A small sound classifier, trained from scratch.
Training: 10600 steps, held-out accuracy 99%.
Rows from block 4, named by matrix and row number. Rows with one number belong to one channel. Each number is 500 + 25 x the weight over its row's rms, rounded and kept within 0 to 999. All counts start at 0. Numbers have three digits each. After the name is the row's rms in percent of the matrix's.
# filt: filter width-3 conv, dilation 16 (model.blocks.4.filt.weight, 256x256x3), inputs 133-151, a 3 kernel for each
# gate: gate width-3 conv, dilation 16 (model.blocks.4.gate.weight, 256x256x3), inputs 133-151, a 3 kernel for each
filt.94 099:525485436508489498555499487547497541511440496486459489528499487514514514550500521514466505498519508538453453516526472507470495502539512497457474452489513520519501494522497
gate.94 098:461500521446512513471486510538520453506512539509501482484495474483543491505511495509469549512488499532499503467514505478462506497522495514503497459509457495516544533557468
filt.95 102:482520495531499527532532531508510523459528524523504519459501476490543491475505519483487480469481509515514481481529525501504488484563494523566487500471475519466530531485529
gate.95 098:471470470504483484505504515519491488448470480481486489505488503534546506496533532506491466507475482495539493539489468546485489474465494476455518475498482481552469507503504
filt.96 102:488465493498508528424445502495523553551509503488465490501473494497518527478512491510496498515510463508440539490496497491510495502515514495485506518500464485489536473542494
gate.96 100:515472515505477525521512535521476483494514543498491471484533530474521491513453483468494506501495516449473534546526487520476475456507524517507494525540514493469481545491474
filt.97 100:560517488509526492528495475461451527447506526518520494489523503498497489485473543509531510524479487501480511488471458487522489427495558409488459485506499475490505488461501
gate.97 101:514517533520527485470513495467495489507517532493524490475538502511490527483514499527512529512508469543448539557521503545523509470525528512449465542490497482483454507471493
filt.98 097:522482530501482480499501500472527522519479530514499515484504507495502494479494493478494545515497435478477531483450539508485504514450526494539496525488516506457547482545462
gate.98 098:462520480486505540483503504538518507481483506447495520481468501518469479519518535457507524484513473491506546532452498487479553527520502468534524507492512508501512499495478
filt.99 099:500510487528506492528513481535467519542502488515510530509473517503482503526532493499522494461476485492471525481522518514486510449461556490510484489508548490511500514493513
gate.99 102:492521488520479516563510479542510566478491485480487524536491502487486519521492523480470451487530494494510529489465503482487554594517461493578497497491468473525473506512514
filt.100 097:481511534533464501497474497479463495472509480494491483506495503495513550514466482476464493516508484530571564455558499532489484521478524509514517498464495494458504468532474
gate.100 100:502469491503537530499503539493484511501514467483477467482484456493531528479491494488515518510522492492471534512497515485480508474474552525517521481509506452530533491500483
filt.101 099:514494487514510522493480532534516492470523521509465458488514517525489515501493498479475514502493498494500448502502494493487531509529488447527503511499478521512470499507491
gate.101 100:466529419505525519518475517504458478486497462504481458496498452480455516491514494496482489494442491518512493488480475514498519494492502485547533456509513511484533516481479
filt.102 097:499512532464516513502534520507506507523505478527488501511510489523466526483522456485487493484496487502468519491509499472493496512501458523500531488530498486498466461497503
gate.102 098:526469505461507520469512441492553492483471527451468516495466503494485473501505476484526461489492449533449473536518496521520518494508501520524480478513514458503515475510485
filt.103 100:471485482467493499502545505540534511479490541503495516489505492454476494518483543469455512508511522413511479542465511493487463559504487543466467479477491505517476505483526
gate.103 099:502517467505503503479491486529448475497493497534513525468504456513501512488483501470504512494492509517558536497495494477486504446447530444530522511458483540486509485500475
filt.104 102:526492496491532452492508532469477510487494485476480515499501475464479477524498486495474482489506492502491480536468530526496444518512499469510533492512468499485491490514533
gate.104 099:479521540493540531532495480569511475529557476498544548461471520482499483478472467514518476503473468487502512482462464486441489530495539512525503510487471517448513502525508
filt.105 100:512488493501482513483499478528516506528519493500510491515471499519463467536504480535495490518505509482521479508513524501515492493474508544434478493515472520493516501523499
gate.105 101:509524537483492467506514498500554472488473494511482494481498465514505474535505515494474518527525449512516487504497499505495475525470506495493522532501524514512486521493537
filt.106 101:486488492485473493521458483515466490487525515455537526511530502507491510504533512506512506479531482492502484496472468486523508473523502495540502515511508528521505491509513
gate.106 100:472523479503523486490516500538507528516498520474515496475491465503488531482544539525512535489457526424554484451499505518496506533514488482523449515508494521532495493488510
filt.107 101:507504541487493470526491485558527466481510501486509515531492490544491496470478480518532509470523499473515512516516518495500498522436520504536497544486492457488509464449527
gate.107 098:476473496508480502528507500494494484481492477475467498496499505543513481524507474507519478474513505509497498520509479533468484492509531545536468499491472456509477507464554
filt.108 099:478495488514540508463500507543516476489461481483501452501500489525506548505504464501485526495537529543482514509491450512471490501488536490557519513493507510499476499506501
gate.108 099:477460486508477467533497542504524485491488514485492487476516469502484457500519483514503480520496507490529479516532526486494524473535461493522558454499518472545516534503493
filt.109 102:502490502538559524490456504488473512491474513488483502491520500493513474505516470474506499501467530472468516488452507520487522555495597488552497496503509483515473543519501
gate.109 100:498495499514505501471525515531501481463496507500504506488511540498520434489520498496529516461519491491509479498512487491491518497532504458493485539496512487547474548487507
filt.110 097:528514521488448516465521497517472495489463467513510520508478519516498527485513487519511477476464525535474521525498524478486514493510516446518488532504511503490515490513499
gate.110 098:488508493530524526491484536488535521509532502515494507526498462490484535469504475509477517480474510444533506505495483487504499517521513514563480482516489449491514489502470
filt.111 094:516485476474504496489513517511472540475520470467538458484512494480490493477492507511500458512484476453419538480480495420462436514458489484464477509505476518499496513445532
gate.111 100:459478545451506484478521509501488537510503527511467490515522498481479501496489478503505482492511515463490529532483527496496477507497499546470552513471519513499505481498497
filt.112 104:506469488536498512507531480451468523525510522494499517468493471522500508515503540509464537502523482492485476458502539491452470497462470468501531474502466530507510512501499
gate.112 101:474503518494518524512520515483482472492468565544505500501538526524445482527500494500492495497523512550467443464507512489500544461509575487540491521470485518491516523509492
filt.113 098:473470482553498518519516526485478515497499506475494477486481476570522520532516489480478496469523484483493492468521503517504510522450505486489469497513526503528472507506492
gate.113 099:521525513488501509523480522489527507526504506494500521454483504470502519483494481510507487515466515509507459502502501490495522502527525480465524501483486502492520469488473
filt.114 100:503524512512469531475490516476472477463506479504457518497530539509445508502504466512522473489508531559454516488535506530530469520470497488494520476496514494518499536485497
gate.114 100:481491480522479517480516509494488486487469487488460478475500542484521504525534516508469526467491486524449484511495485533509503541503485479474438467495509545534482517538483
filt.115 099:496499526469527447499505442542493468494521518503475488499480505490518469500500523491446526495519480560535478472459493534499486468468500503524483519506485506467458496519545
gate.115 102:530482514456485490511518490468434475479557505499495489504526518483469511516516477476500505472519498522456532490484483493494502478448471463471504514488504477518477524469471
filt.116 105:520461470473492479535538493487526529491483499541527498521547482438489493463495480486493491503480494456506502506467472476496493428538474462453475495545518503473492566485479
gate.116 101:523479514476511539549523523521491491471483489532511514470483489507515525526505509496485510484486454530536463494516513486528473487478503531501493498522530536485519479519501
filt.117 097:499528521550485517527486497515486464510485486536497475541523500507496518489504522489528532476485485514456521519500543512573492520473478475499515512519524502558457482534540
gate.117 099:545520483519463520522511473506470462504502507517469494489484504503509475489517471497443498497487539468463476462482493489504481515522499465485445472470514573489527484482481
filt.118 100:543494509507525565542536500529481443527540530488511526493496505493460488460501502489470518495491516520511492451471532474514509527549504489490522513504520512461572504542525
gate.118 101:457525509487546518478508501521512519514533475444474480526543491492520487519531495470518516503521523543480453501496457520497521508506520517526526453504479536463528514486478
filt.119 099:481485488520498472550501495499519503508503466513475500511491497501496511483485471475523509508553492487545495475507472494515521492529520473483492466517516503549502475526510
gate.119 102:495496478458530516509488489448510457502507492493517466476492489475507484523475514500471506508483499517576448483472522527494502465528505510548501462482474497494553468490520
filt.120 101:530471531487498484485517485486541489509509550495480510541483512477485497497467479517481548497528482499493451514518510491529520517445481487500521479554521524487450499518504
gate.120 100:498479519511463493519481505505527546475531533506471502512492523479452514516470546511501500521484505433532474493502508476512520506527504611544469499493469473445487505491513
filt.121 095:477452459461476510488506512500478498499467496477522474459503519520473501465466479519481497473491492497550522511509479479504494485520505530498527478496500495537497473474478
gate.121 099:465473515498520478483487549515522502502504469506491469477535477473497495485457492487523509502497491549490537496452504481492520465465497462523536510520509536481525531469466
filt.122 102:549479469507506510480499499521482503550467536502519538492504479481526510487514483536511486482515506490525497513526522491498546503466503413477553519485444473456523500508504
gate.122 099:486505484507500537455542455516491517483507549492494549476515517493506498492502489534467513504514500463437472464514527507514535507526516478477492497470502515489522476479478
filt.123 101:482553542515507563525463501501484510485525502450517502462500456519507504520493519527505539517509517478510463509525496525527498544486520556464536506503546490476508517491511
gate.123 099:483525476503528519516525490547497513560514533518506485565513475512504537503493477505520514542485483487471466521518516498522531526482504575505516473506500464498465542505499
filt.124 101:465521504530461477487526465475552491562550472492505507465505523489475517502529507484505486503480453501528510500513493516505499479448533494567471519505495503546475490509487
gate.124 099:496526470469555504477502505509506499501453503507499529478488452489518485498517500518499475483522531524484500470470483489477508504530493570510531506483512515438498502514467
filt.125 100:517497511514518486509491480506495481466480531486562479485503466469531516484493497490505536484514487561500503463469531476461484456479502486504470510462497500483517475492536
gate.125 100:508538496526462498502543496410512506496528526532540494534498513481471432490515465525476486508455475490467513530501508494516523512482473506504515491518478470477511535517511
filt.126 100:533511535471459523470480501502449530463511533473546530480477518501462514522484529520513533505505478539483530476532545515507506542514517487473542489486568485455549530539499
gate.126 099:485509505491522480484520535512497516515521491479509466473536535515483522511447474500535518516499521511501454494550509451480521508503513543485469508526488483548528506530518
filt.127 099:546465478544498515501491510507503463477512460489477499529502494451503480468496485520508495494470503481525526487498516474483531487521548463509539494496513472510506501478485
gate.127 099:529484466495507474471493474562518510500485490483436494484498466488526480519489497461532481519481483473491529489530485481473494470506476488549521497480555486504521508479500
filt.128 100:527508534473503502507488508527502516510515454490522494499501493481487476520536480483517457529517505517485526531520446519468459523444484458482525494466503502455523511511503
gate.128 102:528501475486512546511523487512525507542510536491521484566500505452517497542524507489512514485471491470553489487523472479524501465487499447516585478467474543482451488484509
filt.129 102:499498513476458522504476509510445523519527512487519484525507481513507511490540474484508464494485483508478498486543496473493502535539504536423488480503499542510529509484500
gate.129 097:514441526524536439529573458560510515527496490532506518521460490495528499475519522487494509523496471459484520519497539450484509498527465493473524492497493488491521528497550
filt.130 100:444501503512450481481537466505523494462477515534466508514492482457479492529532506469533505474483525485510525493497488465468540481527565486555439549490490519511482497527493
gate.130 099:518466482462507491471499494508440503521503442437526533471508499518507496498517465509538522502518525555422501501489482516493538475474482468513479516499530490547492510481519
filt.131 100:513526531526503515451526505488540500527474481509476490473478503471498492503486457498481502501503515464483543479503491430506500462507483553467458515528507467478467493509513
gate.131 103:482492486464501490516568495487493488521515513486501513510491509532495519561479541522495478480534494452494503510480491456491534503490464511526532542487513470469486481557494
filt.132 100:517514536499436496528481501461492533496501551480527476546504510498495520546481545539485526466522459461505508499505532472509555495465468480508516527494466503459470545451505
gate.132 100:476514508505502470512524529484527481487487480488492495531503465504498496522511505480507477541564522542513490513495466494483483517481499468552525473538493485507499543492500
filt.133 099:517491507547538485486495488452525531490476534505478546492529541501491508527457542480495502511541467499483523469482481486511497480477524460502518492488506489493478495490525
gate.133 099:538503526542556559506487498545533486547512500483521510533502465487484468499491492495489498499515533452474475494527515464456483488494466487441520482527520523488488520528493
filt.134 099:497470468521470444511543480524459539519502507489479457506542473532484535509503521491490487515526514507488500520463505480488518459515519497499602488480461522492483515489541
gate.134 101:525506480505468514492480464511521485511492509499487465480467493525489496524499507531478496470510513539560503484495503514481487475519533561524540517523535537499503508513535
filt.135 101:519521487479497509463500493526480503533514435482508499518485493479464495527525501496475527502505489544547537504518505446496485502413535527519509466536517456507513535475522
gate.135 102:481468519472507495480492517468492460501494534472499528497513480500478489488467461520480497480508501502481491501467537496503455497486544495444464526485503484509526518507493
filt.136 100:479503528519488525519481505515562476477492467505455458517484487462498509485487488481492508519535482522489496517481493505490513492531552499482512518473488516502522502526497
gate.136 101:507492500508546509525493499518502496511513526495476530484517551523522485506535496529505498513515522473496476480521506529470491475431530500556491510518521466479489498544518
filt.137 100:530498530507493461536502515465483535479513469484517513544511492485506526549502467512498483473482465505529505495493501549533495549451542512508489514498505471506537553497510
gate.137 103:518501488480535448490506505484487509512504488497494519509489519487502476513495514508502477512505486520541582531543515542466516462481474513548568491502479480474517498534506
filt.138 102:486506490531486499463483497440474506519421491478484458523491503470466500485470507480484519513492503476512548469502515537537482463527517538514507498491495553460508512515489
gate.138 100:505471456506469479515470471538513460501512501469488500524488470509481501523478469497492486530531481499527502469500494485485489489467477489502466544514515476477460473515504
filt.139 101:511489503510500503513481455491520478466508517487499478458516465496430464458501499531475520480489527563474474493502528540528478499490484458527482519471517467489507517536438
gate.139 098:443457519472478528479514497458428498481503509503474502496520477466542498470526504483466510528512479513515474536487522483479491411480548535518504500520517490495442493482488
filt.140 099:522509526525513441519515488477543534493470507510493500525489495490535514528492492482510515514532527541478520472453511492527474484447496522479524502517491552540451499533509
gate.140 100:495502496507548505504512494532503488475500489520531559533557504493523498512499489446500486508482526541518553513478484500477501512509468555535531493528522513527476489509500
filt.141 101:511529508540500460524504492547489460503565502529490465518535487500459506515457524496484510448492521526516486503527513484502498460473496489461487497538510486446485549491531
gate.141 100:478506520495468493487511496502508513487479475502472501515488523504491468513474474469515467505488497454511464480500493484531499499561473538537463488459514515509509486485514
filt.142 100:499484504515502509493495481506467521543534492461518487493529459498473518491510499500471492517517497512538535485519450506499464565506479517494519517528511490487479529473535
gate.142 098:505562529430510507487507491488483492499488502463480537493475460542544480482505502438513532512508489539482505509545529481544509494510511514558533468498528481464534466490488
filt.143 102:487501514537486493480498525489487483490485511503501472490513521513502492481479503467445510488481472512529493473495522537463456522515491512426503521476477520493473482510490
gate.143 101:509509500484477535548545513542504512502510469447477509513526477463467538501452547469496516479511496519504480471498495471530477544459540540519509462487534519451532474512478
filt.144 102:501515477490470511495521477559518496506491554497477488534494498493478476480529479534523522496474535471504505459499480450494495536494471485525532512464498494513481546527490
gate.144 101:508501503509481506529503518483483500560459509516518506496515533480484493503510525476493518480548492570529495507505499513508469491529542527472534483484521535406489522528487
filt.145 098:484461500549466468485512473461507450498494465510502457492518459499461513515494520455531456542509511511527512533489532511521473486467492525532458506502518492462502506518488
gate.145 098:453515497515501496497471495477501519512507485514516474508508463543500550514493496509521495526469495520485503517495502511498496499563504517479543444535542533444493522491520
filt.146 099:441543549519480446507487518444536542483481522496468516517504486471515486506533495505494520488440483450511475480507484522493515484498538518510471510477483525485503476495545
gate.146 099:557530463526461519472493531508527553507473512559476480456492497478501474523510488468494480528515453518487491482457496538463465478503444474493456467513537510459476489482480
filt.147 101:489436498493472513511479519494498450518557479503514491537491492512464508489504491527495506501522526500473488470470540494504475475455531522500494520507532472520450483446494
gate.147 101:464487493523528472479535513484537497484517514488510463489493475498527471502527497512529498507512496498493508508486493503506509524474498545476510530515516505511446531492517
filt.148 100:529496454479539491506523542518515518517468483509511501480450528520508494519510484518483539485477476513473506500468525487515515491537516459523480496470478517492510517499491
gate.148 096:515537506546504505553487500487461498438495498522462524513494501509497480466483468507530522512493498572552457500486525491516462426514479472526538506482480508484507498506476
filt.149 102:489474521460557523487518548524488475503532466479476466533504498541466506492510508499522483522535534531498507533454495499533453457538469500480512477521482422516494521516494
gate.149 096:529476515450474489512487518471491505521518509506456500494491520462495478520489534485500518458503526473515501480492506451458532522490469483491466487503520503494432494491488
filt.150 100:457509524518521566510488492566509493455506480523503510504468530471512480488467527523499483512499530481488534521493506533436486499496521512478457456502507502519473528507500
gate.150 098:486501505511523490529498570469465535521491487514518482509520528509479496443567513506501504527538495463496514534525500528471468482453501563559530484479485498477481485515481
filt.151 101:504499471556516503498507533513537515514527445540485488519519483508446521453492527482498489490520492495473493474507501462507432512531493408515481491559471487495454510460500
gate.151 100:466523485489470513482505513510493529495487524501476476489497478537466494482503473496452488478482509493522476493500518413542494516519502520493502528501511517510484490493500
filt.152 095:498481539531525473499483509529454547533510501512517462536473516504473511505468495522507517525513473565498481514495490489531529536478529503455502508506478531494468540506522
gate.152 097:549529487512520513467520494492515507511521517495496499513448528454491484512526495490507459516504485498421553467474492476477463515539525516499488485493482509487477506504518
filt.153 101:479524458589492527494515521528542505518499497472525502505523479549470541472508475486458523463533478507465505489481519459515466527523520476552551514532516502476539489519456
gate.153 102:539543512524543477522470527495461480542490537478464504506508498498486481525477467464532498486496522498541464496522515482482568499484530508460478532492475493524480511521522
filt.154 103:530499470498470487535458492495512475493490499469506511515504525500483487496505515463495531461478545537461500506532519476537497502535495416519519524492499511514508494525502
gate.154 101:510495476463513480499493497531476479552508521506536486487479472526528475474470499510473505549535510535501490510485496513514503485488489545536476477477499457532503537495475
filt.155 099:496504504523551477549485537470530516501527503537496504496499478491501463483471527485485520543524499526567483472506508475485503513493541476518509487495504484496451505522511
gate.155 102:540504503472508493526514489513549497473534485494468542477498461528499483491500472531502479485497499494494530491507521528477472511523449503510493545493502494407500530518483
filt.156 100:512554491498486509497475518546443504514500500514523492539501498480514522500491497451531481477508482505555552494473535489524503462502510478500503507509496501544488504507508
gate.156 102:518507499496481495463496491504540513471525518519496511499491521507509498457542480464473468504458476502479499543501482497468534487517524492525510523460490558527497473494491
filt.157 098:522494476492471490525511518475454475466528538491474498476510526493496493505496504499482501494508556462449489512507454527465521555510449498544497512494510509502474480512526
gate.157 097:516430463492517508465542451493506485506484522485501480507482500505506478486529545523520496461484491584482445531470540499487557508510547458485469492490530475487522475509491
filt.158 098:507535531490515478502535483512479495493484448479515515484524479518531498479522477481449496495536475557539505492457477508471523503477514523487466479554528510502521480508496
gate.158 098:478483503492522513494492506477478504515501511534533509510493538472464502459523513483510530523456504495502514502495494487534458477474471428457461487526502498507480478488520
filt.159 098:501514507479484483531507549513515478490484465481480520490495501492510476503477519472509453486517515550524496502508503537510529445542509556499486484499493515546492468455550
gate.159 098:482478522509488478506490486520504509494456505486496513517492499517498510527526543489485494512468490475450474524503533505511503511456486542484485494512470490491505531530485
filt.160 100:481481476486514481508510488494490534498520512514480511473490501499492506485530518511497525478458530496495512494504472532513472516471537470515496527491521513515516523510476
gate.160 095:566497480491519483520530509533516477509505473491482481503532501511511536526500521499461488507511515525483517472514481509519474503514495512506448529505495480514498516481503
filt.161 099:514492526503467548511521554503540483488525458502521471556514479480498466501503509481484520492512495502473481494480519493490508553518541545491444514533498486519498490520521
gate.161 102:525538510509503498495480490462483481491536502511491505462504490471536489541452552509484498467510473496466479545495477479515523416509418537512510505503510493488480467496510
filt.162 102:485526483462463502481499487504485482500522487568485450522475534495535495487525498465503520531454488439481482484493493533541539536506520447486507530468495458493439467514520
gate.162 098:499490538482482489505536461558510545490510487464488529487461467494547499481520505494497509501468517493509491536520509491467518490532462548496483492535533536439546517508484
filt.163 099:515500520503532495503515502511561494471514477487507479511482472507540499471514479485530503455472466483519507477494512507471498487508564536517400508497468456520482498530517
gate.163 101:468479493518470548512519494481536550549527461507463518484524501482519505496501509548486519507522495464510497525516483500485500492501498455543518508470493482501486495519478
filt.164 100:493485512457543501499500499523525461523483497526460500501537489505475504496504524494527486503502482523503548536499499478455477518528518547499515501549533508560511526506481
gate.164 100:489503494479456509461484525490486447481478504457485506524498504451462514526491461468469459504497499460507508489482485508491502538481468493482488510513508497539508490496492
filt.165 097:491457531485534499468471472524512488526474510495501503525526499517492472504515532517537503493492519525524452503530513489500476490391496499472458500512502462496501489500499
gate.165 101:477484478489493483434501511559541498479461489493483500510467499494484504481498503555529480516510493529516522504514511488514473479488553459418540503508477508474471543525534
filt.166 099:505497500519477498521521483481506450483522513484514505486458483534461510477481526474480508517490471448510472532510497476555502454523496497430541462500512507505461505463490
gate.166 102:514484533495538494496503468464495538508481498472496515489480478471489539522501507505516493504510501524517517505500502530474545503494532464518459520510511471485489478501490
filt.167 103:522536507535516484552444491496472447505463491528532494494508502507507494517483532481514461531505520499487522489484505524525526541480556503495498491482521480484498510462511
gate.167 097:482538505526490546511486489438515476546463496489520502505500485506442483471521489510521520504481471504496556476501490495529459505522478479465489528540527455529481484511450
filt.168 100:485475467500504467542476526516486504494456497497525491496492522543515479512522534478497497449483521547492506527473525488476465474514443485568540505517532513527504484517491
gate.168 100:486487473475490485542500527508497501516505497520496492495534509501493532529497505488480512489496503507465481504565534514465552465525517467534559501486522489528499479482480
filt.169 101:472491487488454492495441493531466474503490482524516525509492498545507485500487495493505503500513529485520436525502507485477518534500487483467479484494501494505525482506470
gate.169 100:503518478465480494493495486493514494489501486485508509478500500501485513489528517500485505480497543506496564516501507499452476524502479522487532544482525532469464489456503
filt.170 103:474486526517508474525454483462451473491456443517504493520497495490493501488487519535468456446509484495525523499496516490476499511490520494551521450473497499479471532492520
gate.170 099:505481532525509481536506513466489458482526531486523503545505523531518492491525482479501505502508524485519511492486498494516436510520481485530524494494468521498526487523492
filt.171 101:487487516493491514536547511436516536461533483492461469449476523514477526499486514521445521486472520520514503525488485527497472497467483589508524482522509510507508523514504
gate.171 100:546493448520479515506516467502489506493488497497480518486537501496506508510508511507487485500456494547530457502462508489473473526494525524527544486509520465513514516473495
filt.172 101:503500486489461498466508492533520476523529481519505479514503506468501534496499497512490497500535532474520489535501470525445488472512468508455524499496489479487457499533468
gate.172 101:503516486517534479504479492520447489515541494503496465474536493499546503518494492549538521501502443453554413477473520456487519508495567474466478500515473499520488522512531
filt.173 100:459490521528474513499495524522520530516500526493518486494506496509526508516516482514520476470490497460451504503506517532485485484494485500474508523499496491533501550450510
gate.173 101:498517458522476462505515492498532495498502481510457500500478487518530476518489494500513498464490484480511510511524485487518477511495500437560515466473523476460522495497501
filt.174 101:538457517475496500496481485515492501494497491501506525474498500503498544491509492502481485508475467515474495497542522469496537474426501489513514524478483507512547482520511
gate.174 102:515544514508531462535497476497517458475544494553510497501502491502458500495522509524501481525491526477532519507520501541496498466494540486470525515516500513469534489476481
filt.175 097:497492466500502523509497505493446499511485498505479525473512496518498481524507491509486470467525496521536548504511507542509475568523531485471516496497504497498482480490512
gate.175 099:525504504488487453496522517521524497521537501506521531492481509502505518508517481520438505496454480498490473487485489496494456528462471549457479483490513522492464529521508
filt.176 102:531447488492510460525487481500451469505487490533521474462514471481493494491551526462512530518474502537509515499521543491516515498451483468482500511500488501532491460506514
gate.176 102:544540508484467516432539513522517480546505505482475515488514536525469484547507485495491535499499462492506555504500486465486509551529533479518506491493495554461466518519476
filt.177 101:457506528492535496510496480495477523515445471509491483568479460561499495525523460474540509518505488482510462540497549474475531511497506489439467535543472511489464528485477
gate.177 100:507485522520495539484477472514475485557468487510540491476531490487497484525561508447515499497474508457506474538499507530513542483506544484532481486472518460456532487496510
filt.178 099:477506510537517496530493547458489473494497479512491518515488475553528526490490511505489469525536473491498525466468530488512503504424492441539529490473470520488478503501537
gate.178 101:481476443509463467508479515519466495494527533480503532548489480533475511489466509496511501520512491504496473452485525444520474509503453532470505468512525507462538467509512
filt.179 100:491481489519444487487471503500527495517513483516506532525502510496518495506507515504478531502490468497500497504501516528499526521531486435465508528497508426511540510504481
gate.179 102:487493519490542548507514517522531518533478501471483472490563483483492516503483523522509464522488522492518476498534505511513476454500489502502488515467472548513499510477483
filt.180 101:540509498511476531482472496477507528488509534470470429500504514511512458496465484535499507512510467530505527496505483481523503518508467467489507477530509501544477488473506
gate.180 103:521493478531515539515477463520475526516514465518519497510523496478509520497481450488510494466491493477480442510541514527478560524516454433501475482512502534512502494518489
filt.181 100:515508491532498472512517483501522478484495516526451529555454496504498513496524505510494503530498528558523480518469510504498491523517513517516499499501467486507467561519493
gate.181 100:548536506535483512515503502461512498556503482513435475534446494511494526505519508541506536504522481465481506509463491548506515484519562492427470473495496480445556497530520
filt.182 100:511507534525502533522491517524498514471490510464513530515467539491520480521518545498533491505478494508471536521499500499482533478502516458499541519547490455497486512496481
gate.182 101:478507491490484459504534510519521503532544512489489489471524485459510460496491534504485478471504498460492531503545509503505450490441539534481494547469485484533481487534542
filt.183 101:478502510523497500502486492487525505501475514506514493519461477519476513498496481491531525460537504492480490521490500480528535527441484518567489475475490536502501517504458
gate.183 100:526510497459511481516460485538532532519522480461504490459512509500527485485500497492532512531513477483451474491504510476483463440565540528502497519480502500480515525534511
filt.184 099:493510489488514488515465454514473513504508514525504527540483513525495492480504488508491469507487468523482479485499516485491514458511522475492535501504504540509510503521464
gate.184 101:436511523519502483470492499504469506510484564534549512453529501504475501483495491542499474511514491525514556513488532502519501453451514546479512539546497525528531501460515
filt.185 100:512488508490534502517502486494479488477472508510473508541509517533531482506529518466536496532535507577473555474476492462508468473459481444486451517454472460468484494513532
gate.185 100:485483550488488512482512513412466531456476501523476492482554513470483522531502491508497511516540459513542526497489494489518485478518516558481516515521524485484541501536494
filt.186 098:470519485531482505481499505460533504501492572504466519501471486496508514521515496557528505541546556544470466487531513504468526511561546432510515501544485524478505551527534
gate.186 099:493514505544431531478540502503493521520497473489542527525549516478485563539510490503484484496503517537538462523484506483499480502488487507516445478526488544513470549467473
filt.187 099:521514506503513499529473545501493510460540493470486513495499492500526491534471536488497499492509494496519487496473520517498495497545480494508467482499553472509483522550514
gate.187 100:472507478497492499511477510517494493487499518520507476521500528453516507500476516494478515505471466472511512535487525506468492497475526489468464481480506529511477513506499
filt.188 099:495507497509522465489499511514499457486458456464515498461493486542501509516485511509555456487483521466516514503530485503513447496455484582531543496511498482509492504513481
gate.188 099:496499467530524536503508507523484515457509501490509491508512499534479489510462497535531530438528499536445463480531478470516502493509531527474498520501509490518489515448510
filt.189 101:501526513537541539550516543505507455509509482555510524520481485460459490510490465513484504509500507510475498536516526533502477500474507505456515456503508536466514495471525
gate.189 102:495469468535535441509445501565516485477479481474492488528493489526529499533519478489489493521516512535474465536519516509542514456529523520476474531511480506520469518523486
filt.190 100:498509487501510482503492523543513479513543482501494486512502484506488531460492514481508489475500470531481505536496523460486519508552477458550492501492484483527525488522469
gate.190 100:489478547487461459472496491461490462458454531472461513459527482530458533490469543504508537518485495564520498489483500500522499437467551478487530488500474484496487469511472
filt.191 102:494531516518484520489551535444470507490483464500463496500491454480455477520462511478511502512494496544524447520530492505538497523456520527417484492498513502526519482501484
gate.191 100:517505480466556483495490512507497507479488511478499488505526503521520465453506504491459479521499493505555493505458509485468492498499484483487510534478504472500506492526526
filt.192 098:476572474481503489487502517470512469546547492496546542501481493472506464498533496534480496492505456495496550501538523483537532465530526540573451468518463516556520466503469
gate.192 102:495476523493484450462528438521523481478518514446485542495506501492497483517490463517487506491476472505538510506494520490498477476469486527530454528471504464504552509478481
filt.193 098:510521481503457498514514470494462464494476495509479490484466525499492503515499469491544496529496531541462509495484489497480554549593503485544504460520492432488525528500499
gate.193 099:517515479499495537496467480537524526514508523514520512512522469482491475505503472488485521479475461501474525511538523500535488462480517441500537440503491464529475487544499
filt.194 100:511527485528492474495495490500547495494481474521518493497476492510534526506490453510512517500474497533478525469517537441491546505527499500489516499518513517482527461501471
gate.194 100:488541536516505492498493475481521504474504516485472493498521516531505484506490492539533488520516512506483506509510517508498522478528479467547525489490473446440500481516512
filt.195 102:482448494588537477521488518541480492454493496507478534484525529523496525483444495514557485517480541488527478496495460508517480490548505516528503504526476471478509515525490
gate.195 103:494489487463499482507461515476491491496436497497534525489481500552493498552521484484496494528470565485547477439461486453478477484515488461511510483530467485482458465496518
filt.196 101:489504505459510532492484507502526483455447500520463474516484482538507501496533464488484502485467534480455516502471482499509515479532493489545446446484539514546482445473511
gate.196 100:469528514529521491527457461486436464502498487516496509494516489464533543478445544456500477523511510495503529501485474471518494496550500523487564468533496520451475508472495
filt.197 099:504488545507533457491491512503567484503508445509519512508532515508470512498481518497522522491531536491472477455539519466495541498522512493470502531500521518475506552517497
gate.197 101:531550478462469456494512472537519461518455472530457433466519480491497486498482528504485516498495484472448532503492530511491479500518497454468521495480478552534504478493455
filt.198 100:530446549502494475484503468504475541461483526507512501493501557478487482445491525491504502464507456504529482484507471456496527538453497469518466521539487492467476517522504
gate.198 098:456508521502511455485451502523515481500468516503502485464501480459450500509514539533497517527519503517465493493471501524477496491476504495556525500531492449482463496470484
filt.199 100:468495470504484468513515491522491469528509444537514528523450497492442510527513493540479489513461455482473538458476490455498522524482497460512500526462494499494509524467486
gate.199 100:479489489466505495476487461511466485501504521461462510470508512502507491456487546437512515464520473474465516492545523501494519504471496536498518510474494516456525490496484
filt.200 098:515495491475518479510502504513530499520485546489499508504487485496499526504530506489490523502461509516498494531521492473526521522518449497478479466450518543477466508478517
gate.200 101:530486475427575564518474457470500491483494506478488455510512525491479492466497501505512498502504531461543504477481512553464523536544506469512507501507530487512534537516530
filt.201 102:531543532506486526550492506536538513489502503496509502505503507515449490481506503450472523495474511491488474506475483512489517483531497488535465499499491525449524517538471
gate.201 097:484489479497527515482495486473525487521492527511487524546488536534452515513578485483531504476504514474526506511521495514475509465523492529531440520510506476509475508528512